From a checkpoint of a small image denoising autoencoder.
Training: soap at rate 0.0024, 5300 steps, batches of 48.
Rows from block 1 of the decoder, named by matrix and row number. Rows with one number belong to one channel. Each number is 50 + 12 x the weight over its row's rms, rounded and kept within 0 to 99. All counts start at 0. After the name is the row's rms in percent of the matrix's.
# convs0: first 3x3 conv (decoder.mid.1.convs.0.weight, 128x128x3x3), inputs 112-118, a 3x3 kernel for each
# convs1: second 3x3 conv (decoder.mid.1.convs.1.weight, 128x128x3x3, transposed), outputs 112-118, a 3x3 kernel for each
convs0.67 092:42 48 60 20 33 49 46 39 50 32 59 40 53 38 47 56 44 44 54 47 58 18 34 48 40 32 49 50 47 42 51 45 43 39 51 49 34 49 50 66 47 49 39 33 50 32 58 49 62 76 38 48 60 49 52 47 51 70 26 50 51 49 41
convs0.68 106:55 32 50 46 57 44 50 51 52 53 37 58 55 45 58 42 57 45 58 24 53 59 56 49 47 64 39 55 43 47 78 58 67 46 54 50 51 72 24 55 42 48 57 46 43 48 35 45 66 54 60 49 27 34 65 41 46 64 45 62 61 76 36
convs0.69 105:45 35 50 49 58 46 50 52 48 33 52 58 61 83 25 37 43 57 37 39 50 61 62 43 49 40 52 26 48 45 69 59 46 53 54 46 49 42 50 33 49 54 45 43 59 41 49 37 33 38 56 50 44 51 27 62 46 75 46 56 46 44 63
convs0.70 106:52 45 51 58 45 51 53 32 51 55 47 49 64 46 54 37 41 53 60 42 52 60 43 58 48 36 49 43 38 38 43 46 58 43 42 35 71 38 26 63 38 59 13 57 67 44 41 48 54 40 49 28 51 41 71 64 51 54 56 55 37 66 84
convs0.71 095:48 47 52 41 23 40 46 50 53 59 52 40 61 52 36 44 44 46 43 41 48 38 42 39 47 51 46 40 40 54 54 53 44 56 68 41 64 61 45 27 31 46 64 31 51 63 51 54 73 63 54 45 36 48 30 43 44 50 57 28 53 45 51
convs0.72 095:43 45 50 52 27 25 39 52 67 56 31 54 58 64 49 47 57 32 46 49 51 49 37 24 49 47 63 51 33 48 46 44 44 63 22 52 46 39 40 24 74 41 55 52 46 68 68 56 72 33 53 43 49 42 58 37 38 57 31 81 46 43 66
convs0.73 104:29 65 47 39 67 49 52 55 50 62 46 60 54 46 46 58 45 52 28 60 56 36 57 46 48 56 56 49 32 47 60 48 33 53 54 49 53 51 35 46 45 50 41 50 48 51 40 50 53 55 42 42 46 62 55 39 63 73 48 59 70 61 34
convs0.74 107:49 36 48 67 48 52 43 54 48 59 43 51 29 40 59 61 25 67 47 44 43 56 45 52 49 52 51 48 75 67 36 74 59 60 55 56 67 27 77 37 56 59 45 53 84 55 52 60 56 43 38 51 32 45 57 46 56 38 23 67 15 61 75
convs0.75 100:48 38 55 46 56 39 49 39 57 65 49 56 34 58 42 50 41 70 45 45 47 51 49 46 52 39 62 67 72 83 57 46 91 54 53 76 55 79 76 49 45 61 50 59 98 52 40 67 49 46 46 60 48 70 58 57 69 33 48 55 49 56 76
convs0.76 095:50 46 41 35 35 61 47 44 49 53 36 57 55 48 53 69 54 35 52 40 47 28 61 48 46 33 43 46 55 61 82 69 37 73 64 41 49 48 35 64 63 62 55 75 51 54 48 72 42 41 58 43 35 36 46 44 42 29 70 61 53 80 47
convs0.77 090:50 37 57 31 36 35 42 30 48 54 49 39 67 52 53 43 66 36 46 57 45 35 17 62 41 36 40 56 49 30 62 33 46 57 55 57 46 50 52 65 71 54 55 46 72 52 57 59 56 45 45 45 46 61 34 60 36 53 57 37 57 52 49
convs0.78 096:40 41 50 59 37 27 60 42 52 58 79 42 49 30 44 66 58 67 49 40 60 51 40 28 58 50 45 43 40 55 54 59 58 51 55 51 43 46 48 66 70 65 44 64 73 55 77 38 49 48 58 60 56 61 51 42 22 49 48 48 52 54 62
convs0.79 099:37 46 44 51 53 49 39 46 51 53 54 36 35 52 55 37 67 51 39 57 54 54 46 53 51 52 50 31 55 59 48 55 50 80 59 61 70 46 56 25 45 44 35 53 64 35 51 45 65 42 43 43 70 58 45 43 54 50 72 45 65 51 63
convs0.80 110:26 36 39 52 53 44 52 50 52 71 38 66 98 47 38 50 32 56 33 41 49 41 40 36 63 50 54 49 57 50 42 44 39 52 27 55 60 45 70 70 59 31 37 54 45 41 52 30 41 43 42 64 40 54 41 48 63 72 20 23 49 47 63
convs0.81 107:43 57 56 27 60 41 62 49 49 31 55 51 61 69 35 53 43 55 44 60 40 25 64 53 60 40 59 42 64 38 50 38 55 32 45 39 48 63 30 48 52 53 64 34 62 46 47 37 45 54 47 47 37 58 42 42 55 85 55 60 55 67 37
convs0.82 103:45 53 43 59 57 48 50 44 58 48 78 42 49 47 51 43 28 66 57 48 45 59 50 51 43 75 39 46 50 34 49 57 49 37 52 61 53 61 36 39 36 72 62 33 52 44 68 44 40 46 46 39 62 42 44 62 31 48 48 62 43 43 69
convs0.83 102:62 56 47 57 59 48 60 67 30 59 48 43 32 41 76 66 49 78 59 60 60 52 56 33 60 66 31 55 46 54 43 62 50 37 41 44 49 63 41 46 31 73 39 53 78 51 46 44 50 45 46 71 57 26 54 37 40 45 44 75 80 39 89
convs0.84 097:53 49 36 48 43 32 46 49 54 46 54 48 54 52 51 40 79 41 50 44 34 57 40 37 54 37 59 40 54 52 54 38 54 25 37 54 29 53 60 31 55 78 48 21 64 48 45 50 46 78 51 51 71 54 31 45 54 44 49 67 64 34 45
convs0.85 105:56 45 28 55 44 54 54 58 53 30 56 52 23 43 99 63 42 33 57 41 26 53 55 51 60 53 49 51 46 48 54 66 38 34 43 44 39 34 30 56 51 51 53 58 56 47 53 54 49 47 46 56 40 44 37 56 77 45 79 56 68 47 31
convs0.86 100:52 45 60 56 46 42 56 53 57 47 53 53 73 27 43 49 51 42 53 51 69 45 46 41 55 52 53 55 46 33 63 59 42 37 37 50 35 62 37 53 61 57 43 30 43 57 33 58 60 59 42 45 58 48 44 44 37 57 51 72 63 43 33
convs0.87 090:70 33 38 33 41 47 60 44 43 47 56 51 52 54 34 53 63 54 57 35 52 47 38 34 49 51 42 51 71 52 55 47 30 66 61 56 44 32 54 53 78 76 41 58 40 59 52 60 48 44 48 56 40 36 37 55 34 62 69 31 47 50 42
convs0.88 091:47 38 42 30 30 45 44 59 40 61 57 55 57 71 74 55 50 39 49 35 44 30 29 60 49 46 39 56 49 47 56 40 56 53 57 51 52 39 37 60 58 55 34 51 52 33 41 38 56 46 48 48 35 32 55 52 38 49 50 51 52 50 57
convs0.89 098:57 64 60 62 47 33 41 55 54 30 29 57 47 46 56 48 44 62 58 49 64 58 51 40 44 64 45 44 55 53 33 67 60 52 56 63 47 31 58 69 47 44 42 49 66 47 56 57 68 83 32 37 89 46 47 35 50 21 51 52 37 61 75
convs0.90 093:50 52 35 39 39 55 30 61 40 46 72 25 45 60 73 62 35 62 44 49 45 41 48 45 25 52 28 59 45 46 67 64 55 44 46 44 42 46 35 57 44 52 58 44 44 55 48 30 52 48 73 50 35 43 57 58 39 39 38 47 41 50 77
convs0.91 090:55 41 52 45 37 40 53 34 34 69 62 44 45 50 58 50 47 53 56 36 47 50 39 37 47 44 27 41 59 50 37 52 39 58 31 55 54 48 34 35 29 25 33 45 49 53 42 54 66 44 36 40 39 46 62 46 58 62 58 63 53 53 54
convs0.92 094:60 57 65 46 55 49 53 50 71 39 54 66 50 49 29 42 37 63 61 53 62 45 57 47 49 49 64 64 56 37 39 26 32 37 32 55 44 47 42 34 49 46 43 28 49 53 60 61 31 27 39 32 82 46 57 29 51 42 38 49 42 48 47
convs0.93 103:33 54 50 60 47 42 44 51 60 63 50 41 51 51 51 72 33 42 43 60 41 48 47 37 48 64 52 35 45 72 49 80 53 47 27 49 70 41 74 51 38 34 41 47 44 56 60 48 36 61 63 49 44 54 26 33 52 48 46 53 37 38 71
convs0.94 096:46 48 38 46 69 57 56 47 47 56 40 37 48 48 54 55 76 55 49 45 35 53 67 55 55 44 54 40 31 54 63 40 31 40 36 56 45 39 51 45 38 35 61 62 65 52 43 44 46 32 50 62 45 46 47 54 45 43 45 52 88 49 63
convs0.95 098:41 51 42 47 70 53 45 46 46 31 75 32 71 58 30 54 34 50 39 56 35 43 67 55 51 54 48 52 53 46 43 43 66 39 50 85 49 58 41 77 64 30 53 39 47 51 42 58 64 57 51 57 28 45 43 51 23 71 58 59 55 36 67
convs0.96 098:50 56 37 46 60 57 56 53 50 50 48 60 37 64 59 21 56 56 44 60 50 54 52 52 46 54 53 40 31 44 45 34 48 46 44 36 59 43 60 37 51 48 34 31 67 54 44 43 43 46 49 58 52 38 39 61 45 59 57 75 62 46 55
convs0.97 103:58 49 48 55 49 36 53 46 53 62 27 48 57 51 62 38 43 51 54 47 44 59 43 58 52 47 42 64 36 53 46 49 47 57 41 58 60 50 36 54 48 59 73 34 52 72 34 40 56 48 54 37 42 58 43 35 52 58 26 59 65 31 40
convs0.98 095:48 40 61 44 34 49 33 30 54 33 42 31 56 48 44 61 79 53 46 41 57 42 51 42 33 21 50 48 54 27 37 60 47 38 38 45 37 33 36 61 72 44 59 74 61 34 50 55 39 44 64 42 62 46 53 56 52 39 41 64 45 69 50
convs0.99 105:50 65 55 52 53 30 57 60 31 40 62 49 60 52 41 53 44 47 46 60 52 51 55 42 40 64 34 41 52 55 28 45 50 44 60 36 50 50 71 61 58 51 31 36 67 67 35 28 42 33 36 56 34 46 31 61 63 53 30 27 61 42 62
convs0.100 091:66 57 72 57 50 48 50 67 58 41 21 42 49 45 30 43 54 59 60 59 72 50 58 46 55 55 65 43 54 36 35 47 65 44 46 71 44 30 41 38 37 44 57 49 49 49 38 34 61 48 34 62 69 59 33 39 42 51 37 32 56 48 44
convs0.101 092:55 39 42 40 64 43 41 40 41 43 56 56 54 59 66 53 58 64 45 47 45 46 59 39 39 37 48 49 62 42 33 51 52 42 32 44 22 68 60 67 58 79 45 63 51 38 49 27 43 57 41 54 44 39 47 48 54 53 51 54 43 64 49
convs0.102 099:50 46 55 43 47 50 52 60 59 53 59 48 74 62 62 34 26 27 53 55 51 46 45 41 40 70 51 51 70 51 50 53 62 37 57 53 59 60 41 69 61 73 23 32 34 53 62 51 53 51 47 52 27 38 56 67 56 27 70 44 53 32 35
convs0.103 101:44 54 28 42 60 54 67 42 50 47 70 33 64 65 32 38 71 50 52 46 39 45 64 46 59 48 44 53 45 49 51 55 43 45 50 53 30 52 44 39 60 69 26 27 49 57 45 58 73 58 57 60 44 40 48 43 30 80 39 13 45 49 56
convs0.104 086:35 56 39 51 50 35 54 45 58 50 55 44 57 18 35 46 42 33 48 54 38 48 59 35 39 67 43 65 55 48 57 58 53 44 52 63 56 47 47 66 23 49 54 41 43 67 43 66 51 55 46 59 36 62 60 59 54 52 40 42 35 29 37
convs0.105 104:51 50 57 33 51 46 60 47 55 69 52 53 26 59 44 43 47 59 56 42 59 49 40 58 56 39 55 83 55 57 71 52 35 63 52 52 99 50 56 57 44 36 75 44 55 58 43 52 56 36 56 73 37 53 42 78 61 43 46 36 55 55 64
convs0.106 098:41 60 45 42 58 39 54 56 48 33 30 62 65 74 39 49 52 54 39 61 51 44 65 39 52 42 46 46 27 43 62 56 32 53 58 51 35 35 44 47 58 40 35 49 52 43 43 45 51 61 45 49 49 42 36 46 60 59 75 41 63 43 46
convs0.107 090:28 57 42 40 53 48 45 55 52 29 71 68 58 71 42 59 35 38 35 50 28 37 58 55 47 39 59 46 44 40 52 53 48 51 43 52 51 41 66 54 47 25 57 56 39 49 52 48 21 64 46 32 48 29 46 44 54 53 67 41 54 53 66
convs0.108 109:25 63 57 46 66 28 53 57 45 37 50 57 28 69 52 60 45 63 33 60 54 46 50 40 44 71 30 47 56 56 39 60 52 47 59 52 47 58 58 55 49 63 53 55 62 49 55 54 48 55 30 36 51 49 33 50 49 79 53 53 61 59 65
convs0.109 092:49 42 46 49 34 37 40 31 46 62 44 48 37 38 61 54 43 44 55 37 44 49 40 50 44 27 42 34 59 46 30 61 45 44 46 59 44 34 42 47 33 47 47 12 49 51 44 30 24 64 42 53 45 45 30 58 32 57 42 52 56 47 38
convs0.110 110:48 43 42 45 38 48 45 46 55 45 59 64 32 33 67 50 27 35 52 44 44 44 42 40 46 39 44 53 40 42 40 59 31 31 39 39 39 52 54 59 53 53 68 52 45 54 43 56 42 51 26 46 54 69 57 92 22 31 53 64 44 34 59
convs0.111 097:51 27 48 65 48 62 47 37 56 52 63 58 35 57 41 45 62 50 50 36 38 63 44 63 65 30 61 45 69 56 19 41 43 51 32 47 44 65 55 38 42 48 46 44 57 39 37 56 51 40 42 42 38 40 52 59 62 61 67 32 57 48 41
convs0.112 104:53 54 54 55 47 50 53 44 59 41 59 48 62 38 27 38 35 53 56 47 54 56 57 43 40 54 52 43 54 39 79 86 60 16 54 69 52 36 61 28 47 50 70 44 39 59 53 37 47 38 49 48 48 58 27 50 22 37 52 58 32 48 44
convs0.113 100:55 47 53 57 44 59 63 37 28 49 36 49 50 47 28 24 65 57 62 43 53 55 52 60 71 34 31 51 44 29 35 63 55 46 41 57 46 36 52 39 56 51 43 58 52 57 52 43 29 55 37 38 39 42 49 44 55 69 61 45 32 69 58
convs0.114 097:33 54 44 49 55 47 40 55 52 41 45 49 59 47 55 56 53 57 43 54 46 49 40 65 46 51 48 34 45 52 43 40 60 32 46 41 36 40 53 16 45 56 62 31 52 60 50 41 47 48 51 47 53 42 23 47 43 71 79 31 72 33 60
convs0.115 098:37 38 36 48 40 54 44 43 40 33 49 48 38 24 48 62 35 50 30 54 31 52 37 45 49 44 48 55 68 64 52 60 66 57 72 60 60 53 41 57 15 39 37 51 38 68 54 79 53 62 65 79 70 55 52 47 52 21 45 19 33 46 43
convs0.116 087:41 49 41 59 46 50 51 44 45 38 40 17 59 48 50 52 44 57 46 32 53 49 59 42 42 51 38 41 73 34 63 39 60 50 46 59 48 52 36 19 67 65 42 29 44 59 41 62 48 48 41 63 59 33 24 73 37 64 29 51 59 35 57
convs0.117 101:59 54 52 45 39 43 44 41 42 41 42 58 56 86 62 37 42 27 65 43 57 51 35 49 52 39 35 54 45 56 63 57 47 49 44 52 26 46 32 40 75 61 50 41 27 53 51 83 57 28 47 27 68 68 57 47 42 46 31 58 48 61 26
convs0.118 099:34 43 46 52 54 55 44 35 37 62 49 60 44 53 67 47 53 51 41 51 38 49 55 50 48 37 39 54 51 47 44 65 48 26 49 56 73 74 85 40 46 50 42 69 71 56 55 24 56 71 63 46 48 69 32 69 15 53 49 54 75 64 50
convs0.119 117:58 44 52 56 45 59 43 51 49 38 51 57 61 54 25 35 33 57 66 40 53 61 35 60 44 46 53 38 49 34 50 76 29 43 56 56 45 55 49 58 47 34 59 18 33 36 56 45 48 56 40 51 48 41 50 55 43 32 51 46 40 46 52
convs1.67 074:38 39 54 50 59 55 48 56 45 58 36 51 55 52 34 31 64 49 57 54 53 38 50 46 47 57 47 43 65 53 56 47 43 59 32 57 52 40 58 36 93 52 51 29 58 37 37 45 41 75 54 53 55 68 64 58 59 46 43 33 59 56 47
convs1.68 095:50 57 57 66 65 43 58 50 38 57 43 70 62 42 45 63 43 58 54 42 61 35 89 30 47 57 56 58 63 44 43 48 60 54 57 53 57 57 58 49 51 43 60 51 48 60 46 44 41 72 48 56 74 52 45 44 79 67 45 32 64 44 46
convs1.69 111:48 70 54 43 59 38 49 58 40 36 56 56 38 25 37 39 64 60 51 52 51 46 66 61 40 61 53 35 69 39 62 39 36 53 48 55 49 43 57 52 74 62 61 23 61 46 64 62 49 85 63 59 48 62 42 39 52 39 69 51 45 33 46
convs1.70 104:42 34 82 33 46 66 46 50 61 49 37 55 55 33 51 55 35 52 76 35 50 79 53 46 58 52 45 45 39 47 40 45 55 46 34 73 36 37 90 45 31 54 48 42 43 63 38 59 57 51 70 57 50 72 44 37 51 62 50 50 54 48 52
convs1.71 106:49 54 46 48 50 60 44 44 43 52 63 50 62 79 69 45 34 31 35 58 47 40 45 54 66 47 51 69 48 57 58 57 63 50 66 50 64 51 46 57 36 72 65 74 37 36 51 53 57 38 39 56 56 41 58 73 52 43 44 35 55 58 46
convs1.72 087:46 44 51 41 66 51 52 48 60 64 42 44 70 39 46 56 42 59 74 57 45 71 55 45 61 40 57 54 57 50 45 51 50 59 52 51 38 44 58 31 46 56 62 61 56 42 41 33 61 55 55 57 28 53 41 58 32 46 50 39 41 41 37
convs1.73 091:74 43 60 60 79 41 51 65 51 76 35 61 79 38 52 54 54 25 37 75 54 53 21 47 32 56 48 52 46 51 51 55 46 45 63 59 67 59 57 68 62 21 82 53 39 50 56 64 36 54 60 46 51 38 60 54 55 56 81 43 60 56 57
convs1.74 103:56 75 57 65 61 62 51 56 40 64 64 49 47 68 50 47 50 60 60 22 47 45 49 39 50 50 35 51 65 56 59 36 52 61 48 56 61 48 75 48 68 48 42 59 49 66 53 66 47 57 51 47 50 52 37 50 63 50 48 63 64 43 37
convs1.75 101:37 66 47 53 32 59 55 73 55 60 49 57 33 62 61 63 55 81 59 52 26 51 64 43 57 42 31 62 55 61 40 28 53 55 74 70 69 47 54 51 49 54 74 50 66 22 60 49 49 46 70 43 56 39 57 61 63 46 49 48 68 69 76
convs1.76 098:53 49 38 60 78 34 36 50 56 57 26 42 66 50 48 34 76 51 55 54 50 50 19 54 63 56 59 41 68 63 52 50 65 49 46 61 37 39 63 44 70 49 63 69 33 53 59 57 46 50 45 49 55 52 53 50 38 51 52 44 59 52 30
convs1.77 069:45 50 54 59 50 51 67 45 64 44 46 45 56 61 35 66 50 48 47 53 54 58 56 52 48 49 52 49 37 47 52 46 69 54 60 55 51 44 45 75 46 57 80 64 50 43 29 46 48 47 50 47 47 58 50 36 37 65 46 56 72 45 53
convs1.78 104:46 62 49 46 47 39 63 44 64 41 43 55 47 41 58 55 38 50 67 40 40 37 63 16 58 53 57 61 60 37 72 64 48 67 60 42 56 52 59 81 53 48 39 50 52 44 37 35 56 62 35 69 20 57 45 40 44 73 58 37 46 44 42
convs1.79 105:46 47 58 46 60 68 58 66 64 60 47 66 53 59 81 76 51 61 46 33 44 59 49 46 42 49 41 52 48 54 60 52 65 58 52 43 63 81 59 72 54 56 49 58 45 51 44 66 37 40 37 38 51 70 43 53 70 58 57 60 73 54 64
convs1.80 097:73 47 45 38 32 44 58 64 54 52 43 55 56 41 32 42 66 51 54 42 48 51 54 44 32 43 65 53 51 54 31 51 66 50 46 35 56 53 54 54 20 35 45 51 60 49 53 54 49 50 57 65 44 62 61 53 48 68 71 42 50 60 57
convs1.81 104:59 51 56 43 56 45 46 62 37 57 56 58 69 52 44 43 53 50 32 52 52 69 65 29 43 57 52 48 47 54 47 70 63 53 38 59 67 54 45 63 59 44 50 24 48 53 59 50 42 49 55 52 60 46 47 52 51 71 36 45 55 83 46
convs1.82 113:40 63 49 49 72 42 46 56 54 30 78 75 50 40 54 58 16 72 35 60 37 56 37 50 51 43 56 52 50 49 43 68 42 62 38 62 52 70 52 44 35 62 40 37 50 44 52 43 56 53 49 51 62 55 36 45 46 36 31 78 53 48 53
convs1.83 108:30 53 45 54 86 76 51 60 54 29 55 79 44 35 55 34 55 74 59 33 66 61 45 32 55 41 54 45 62 64 42 45 62 34 40 43 22 91 82 46 58 41 69 63 56 59 54 23 51 58 65 50 55 61 31 49 69 26 49 58 41 59 61
convs1.84 100:47 55 49 54 76 48 38 70 58 50 24 48 52 40 60 28 48 62 62 31 59 52 47 47 54 55 41 50 51 46 56 62 68 57 29 68 46 44 64 37 56 60 52 26 72 49 40 48 54 50 48 55 63 56 78 35 46 49 34 57 53 40 49
convs1.85 098:42 40 60 44 48 62 52 70 77 54 36 66 35 37 34 50 56 65 55 58 36 56 41 51 58 53 43 61 67 53 58 53 64 47 66 45 52 73 70 33 33 55 45 72 64 53 64 51 56 51 68 43 63 47 46 68 62 58 56 69 31 45 40
convs1.86 098:42 44 50 64 56 77 42 41 38 35 61 45 55 58 65 48 48 50 40 47 58 44 57 50 57 26 42 62 51 53 52 50 77 54 60 31 56 60 54 29 60 48 63 56 37 49 60 61 46 52 51 62 59 57 47 52 58 43 49 30 43 57 67
convs1.87 090:53 35 40 41 75 53 41 54 52 46 40 32 49 60 54 28 30 57 51 40 51 56 43 31 64 71 52 65 48 67 66 48 45 53 56 46 40 45 45 31 41 32 47 47 73 62 48 45 45 62 41 34 58 51 31 55 53 51 46 28 60 40 44
convs1.88 078:29 63 52 38 38 50 60 55 66 62 44 30 67 46 49 64 48 45 56 54 40 56 59 41 48 68 50 52 52 50 40 53 63 57 44 49 36 62 50 57 38 46 56 36 71 39 55 58 63 52 52 49 33 49 51 69 45 62 42 42 58 60 51
convs1.89 102:45 66 36 59 65 62 50 54 49 49 55 67 49 48 67 57 40 72 54 28 58 51 47 41 49 29 37 50 58 51 53 34 63 32 40 76 37 43 68 42 69 67 53 62 59 45 41 55 56 58 49 53 44 58 32 40 52 37 49 66 47 37 82
convs1.90 089:52 40 47 62 41 56 42 53 53 45 47 52 58 61 33 58 46 46 53 54 61 50 58 34 42 50 56 56 49 37 39 24 65 55 56 49 49 52 56 52 30 49 63 73 62 55 47 58 61 60 47 48 34 53 46 53 44 79 67 43 64 60 56
convs1.91 075:45 44 54 39 42 87 54 43 57 41 60 44 70 75 58 79 35 70 48 60 41 70 94 40 71 70 59 64 61 46 37 21 54 56 54 62 44 71 51 56 47 44 62 46 44 50 60 43 57 49 35 42 51 34 41 49 46 56 57 63 38 46 46
convs1.92 104:40 66 42 61 59 53 38 49 55 64 65 46 59 47 67 52 71 44 41 45 59 37 43 46 30 43 50 60 45 60 55 37 43 51 34 72 81 55 38 65 51 55 54 55 41 50 56 56 44 52 45 46 46 56 57 31 29 51 54 55 36 42 82
convs1.93 089:49 56 50 83 64 48 50 58 43 60 66 46 61 73 52 46 74 53 24 50 53 45 31 49 36 66 39 61 51 44 65 68 39 49 44 57 76 58 31 61 78 40 37 48 44 34 61 52 50 45 41 58 41 66 53 63 48 43 32 48 58 71 57
convs1.94 100:48 40 55 42 50 66 54 52 42 57 64 57 49 54 40 48 50 50 48 40 37 52 63 73 58 37 40 50 56 39 35 53 40 43 52 45 55 53 62 71 65 49 51 41 37 56 55 57 52 59 50 45 43 54 35 46 48 29 43 50 52 42 54
convs1.95 091:49 52 57 62 58 50 76 53 34 64 62 54 55 63 34 61 31 55 50 50 42 43 62 50 37 44 38 51 51 43 57 43 53 63 54 68 68 66 49 71 39 57 54 58 44 48 28 54 41 69 62 53 57 53 37 63 55 56 71 46 55 39 67
convs1.96 093:47 60 59 49 63 52 45 72 32 52 47 60 54 60 48 47 37 44 44 46 56 50 47 72 45 54 37 46 55 50 49 56 51 60 36 70 59 42 61 35 80 65 49 25 48 53 40 46 53 58 52 62 51 51 70 48 46 31 66 33 61 56 55
convs1.97 096:50 46 41 66 51 60 45 58 49 48 58 40 51 58 54 66 44 76 31 38 39 42 41 57 45 28 43 57 43 70 62 45 64 62 60 25 65 37 58 48 58 54 54 45 57 49 62 51 44 37 62 30 60 58 51 43 61 43 48 52 55 48 63
convs1.98 093:52 47 50 65 72 45 40 81 57 38 50 41 49 44 45 55 55 59 55 50 54 48 54 49 56 51 59 44 55 61 51 45 61 54 29 45 47 37 39 67 58 63 76 51 59 49 45 60 65 57 42 50 49 49 67 44 50 55 38 46 50 63 43
convs1.99 099:57 59 49 56 60 62 45 70 52 43 70 64 64 62 52 56 40 58 46 65 45 43 38 31 47 47 46 44 53 46 30 40 69 52 58 53 54 61 66 69 83 35 58 53 61 52 65 53 49 59 68 51 71 56 49 48 52 46 72 58 43 73 36
convs1.100 115:50 53 49 51 77 49 55 57 52 46 68 64 50 72 51 72 57 43 14 58 61 30 41 49 39 26 50 48 55 47 47 60 58 60 46 51 77 72 45 80 59 53 55 45 41 56 51 56 50 52 43 53 63 48 36 50 29 46 65 47 40 70 54
convs1.101 102:44 33 60 40 49 43 45 52 38 51 45 46 57 40 39 50 42 50 47 56 60 76 61 53 60 33 52 44 47 38 37 49 45 54 36 61 40 35 54 25 72 44 47 40 65 65 54 54 58 41 52 59 54 49 64 52 61 56 48 51 39 62 46
convs1.102 097:62 25 57 17 40 42 49 48 40 50 46 53 63 63 30 53 50 48 24 54 51 74 53 35 49 42 58 63 55 49 29 54 60 56 56 48 68 74 43 28 30 46 58 46 54 59 47 58 56 35 40 58 56 43 39 60 67 88 63 49 50 49 43
convs1.103 090:63 63 52 46 62 53 43 67 56 60 42 48 36 62 50 40 43 61 48 67 46 45 59 64 41 66 63 55 62 61 45 41 68 39 68 61 43 43 77 51 44 47 42 55 51 68 48 24 42 60 45 52 46 51 55 41 34 57 62 37 48 49 47
convs1.104 099:49 60 36 39 48 38 27 59 57 53 61 37 45 62 53 43 59 41 30 33 52 56 37 66 40 49 50 46 49 50 55 38 54 43 48 63 54 69 41 54 49 59 51 51 34 47 47 45 44 49 41 48 38 51 31 77 47 30 63 63 33 62 76
convs1.105 107:42 63 63 67 34 69 66 49 72 48 48 65 52 49 65 79 50 82 53 49 50 37 35 55 51 51 39 46 46 56 73 50 45 60 56 55 68 58 60 60 59 56 58 52 62 36 55 46 55 63 54 41 47 66 58 47 48 56 53 42 67 48 62
convs1.106 096:52 64 52 69 78 80 49 43 65 51 51 31 47 59 57 48 60 67 51 57 57 48 53 68 25 52 51 61 70 46 43 48 61 56 62 52 59 46 56 63 78 54 48 54 62 48 61 52 57 67 47 45 55 59 52 41 42 54 68 32 47 54 60
convs1.107 081:50 43 56 36 58 44 54 42 39 44 46 35 60 63 55 45 45 54 33 51 52 55 57 61 45 49 56 58 61 43 45 64 33 67 43 64 58 37 36 49 29 49 56 48 49 63 53 58 45 67 54 53 52 53 50 46 47 48 48 50 54 70 37
convs1.108 103:48 34 41 47 48 70 51 58 59 35 63 51 40 67 64 67 50 57 54 66 39 51 38 52 58 58 42 58 49 54 45 57 41 36 47 45 49 38 62 32 69 61 84 50 45 69 67 36 62 59 49 51 60 43 47 44 42 32 60 31 72 42 38
convs1.109 109:60 43 56 57 51 40 39 56 55 48 34 45 54 69 52 48 47 54 60 36 55 44 49 53 54 39 46 48 53 57 58 78 54 59 57 40 44 60 54 61 73 60 54 54 28 39 24 59 60 44 63 52 66 51 55 66 53 33 49 43 35 71 58
convs1.110 104:55 32 54 52 33 51 64 48 71 61 38 29 53 51 52 66 46 53 64 57 50 63 53 36 39 70 60 42 39 48 66 38 41 55 61 35 56 52 54 39 39 67 36 59 58 51 43 55 62 59 44 48 49 51 67 59 41 60 63 63 52 49 56
convs1.111 097:52 39 56 45 60 56 56 47 57 67 35 63 68 36 60 45 14 35 35 66 62 47 60 49 68 44 47 50 59 51 57 45 37 65 61 50 56 55 86 44 47 64 41 54 46 41 49 43 48 51 55 63 66 60 64 49 51 53 56 49 50 58 30
convs1.112 109:55 49 54 48 63 51 53 59 56 44 60 52 51 73 58 58 51 45 46 40 55 27 60 42 46 28 51 56 46 61 55 66 66 53 47 40 59 34 46 55 82 65 55 69 47 48 58 63 61 43 46 55 55 59 49 51 48 40 51 43 41 60 53
convs1.113 093:53 40 68 44 65 47 50 57 55 56 32 50 56 44 53 61 49 57 54 51 44 58 62 49 49 53 62 56 57 45 54 37 61 34 37 43 46 30 71 72 59 70 25 60 56 40 50 62 72 26 34 58 53 56 33 58 44 65 67 62 50 73 64
convs1.114 098:52 56 49 61 54 56 57 57 56 48 49 58 55 60 50 54 47 50 55 75 53 61 59 46 60 50 60 50 57 53 47 58 72 63 38 68 46 45 58 83 39 55 52 54 67 54 55 44 49 31 53 59 50 38 55 70 40 62 31 39 50 74 41
convs1.115 100:46 41 61 55 42 32 41 38 42 48 62 56 46 62 33 38 49 49 33 42 59 43 44 30 57 52 55 65 44 30 55 32 74 58 48 47 58 58 58 64 52 47 54 45 28 45 47 56 53 42 31 43 53 45 42 60 58 45 56 69 34 44 74
convs1.116 087:53 61 48 70 34 47 32 71 36 47 56 45 63 75 47 37 50 62 48 54 57 44 75 53 54 36 48 52 41 59 71 44 39 59 66 57 61 39 60 50 68 52 50 34 59 47 52 50 45 63 53 41 40 59 62 67 66 34 54 51 50 58 40
convs1.117 094:32 58 47 70 52 57 46 42 54 60 54 35 59 48 62 47 33 60 58 71 51 47 45 43 28 66 41 45 64 45 57 73 36 55 48 57 49 57 55 38 33 58 82 51 49 57 41 43 46 46 62 41 53 54 71 45 53 52 57 34 42 37 31
convs1.118 102:35 35 55 37 42 55 37 62 53 45 44 48 47 59 49 53 39 51 49 51 31 52 60 46 52 57 71 59 51 70 53 67 55 42 44 43 45 44 71 41 72 74 38 48 51 40 50 53 59 32 48 64 38 58 51 61 53 50 61 48 58 52 49
convs1.119 124:61 45 59 37 64 61 47 52 52 54 59 53 45 75 44 50 48 60 33 53 37 51 44 63 46 42 49 50 33 50 55 53 41 65 61 50 59 54 52 57 73 57 53 60 47 39 52 60 53 44 52 61 58 54 45 54 42 37 76 51 48 48 56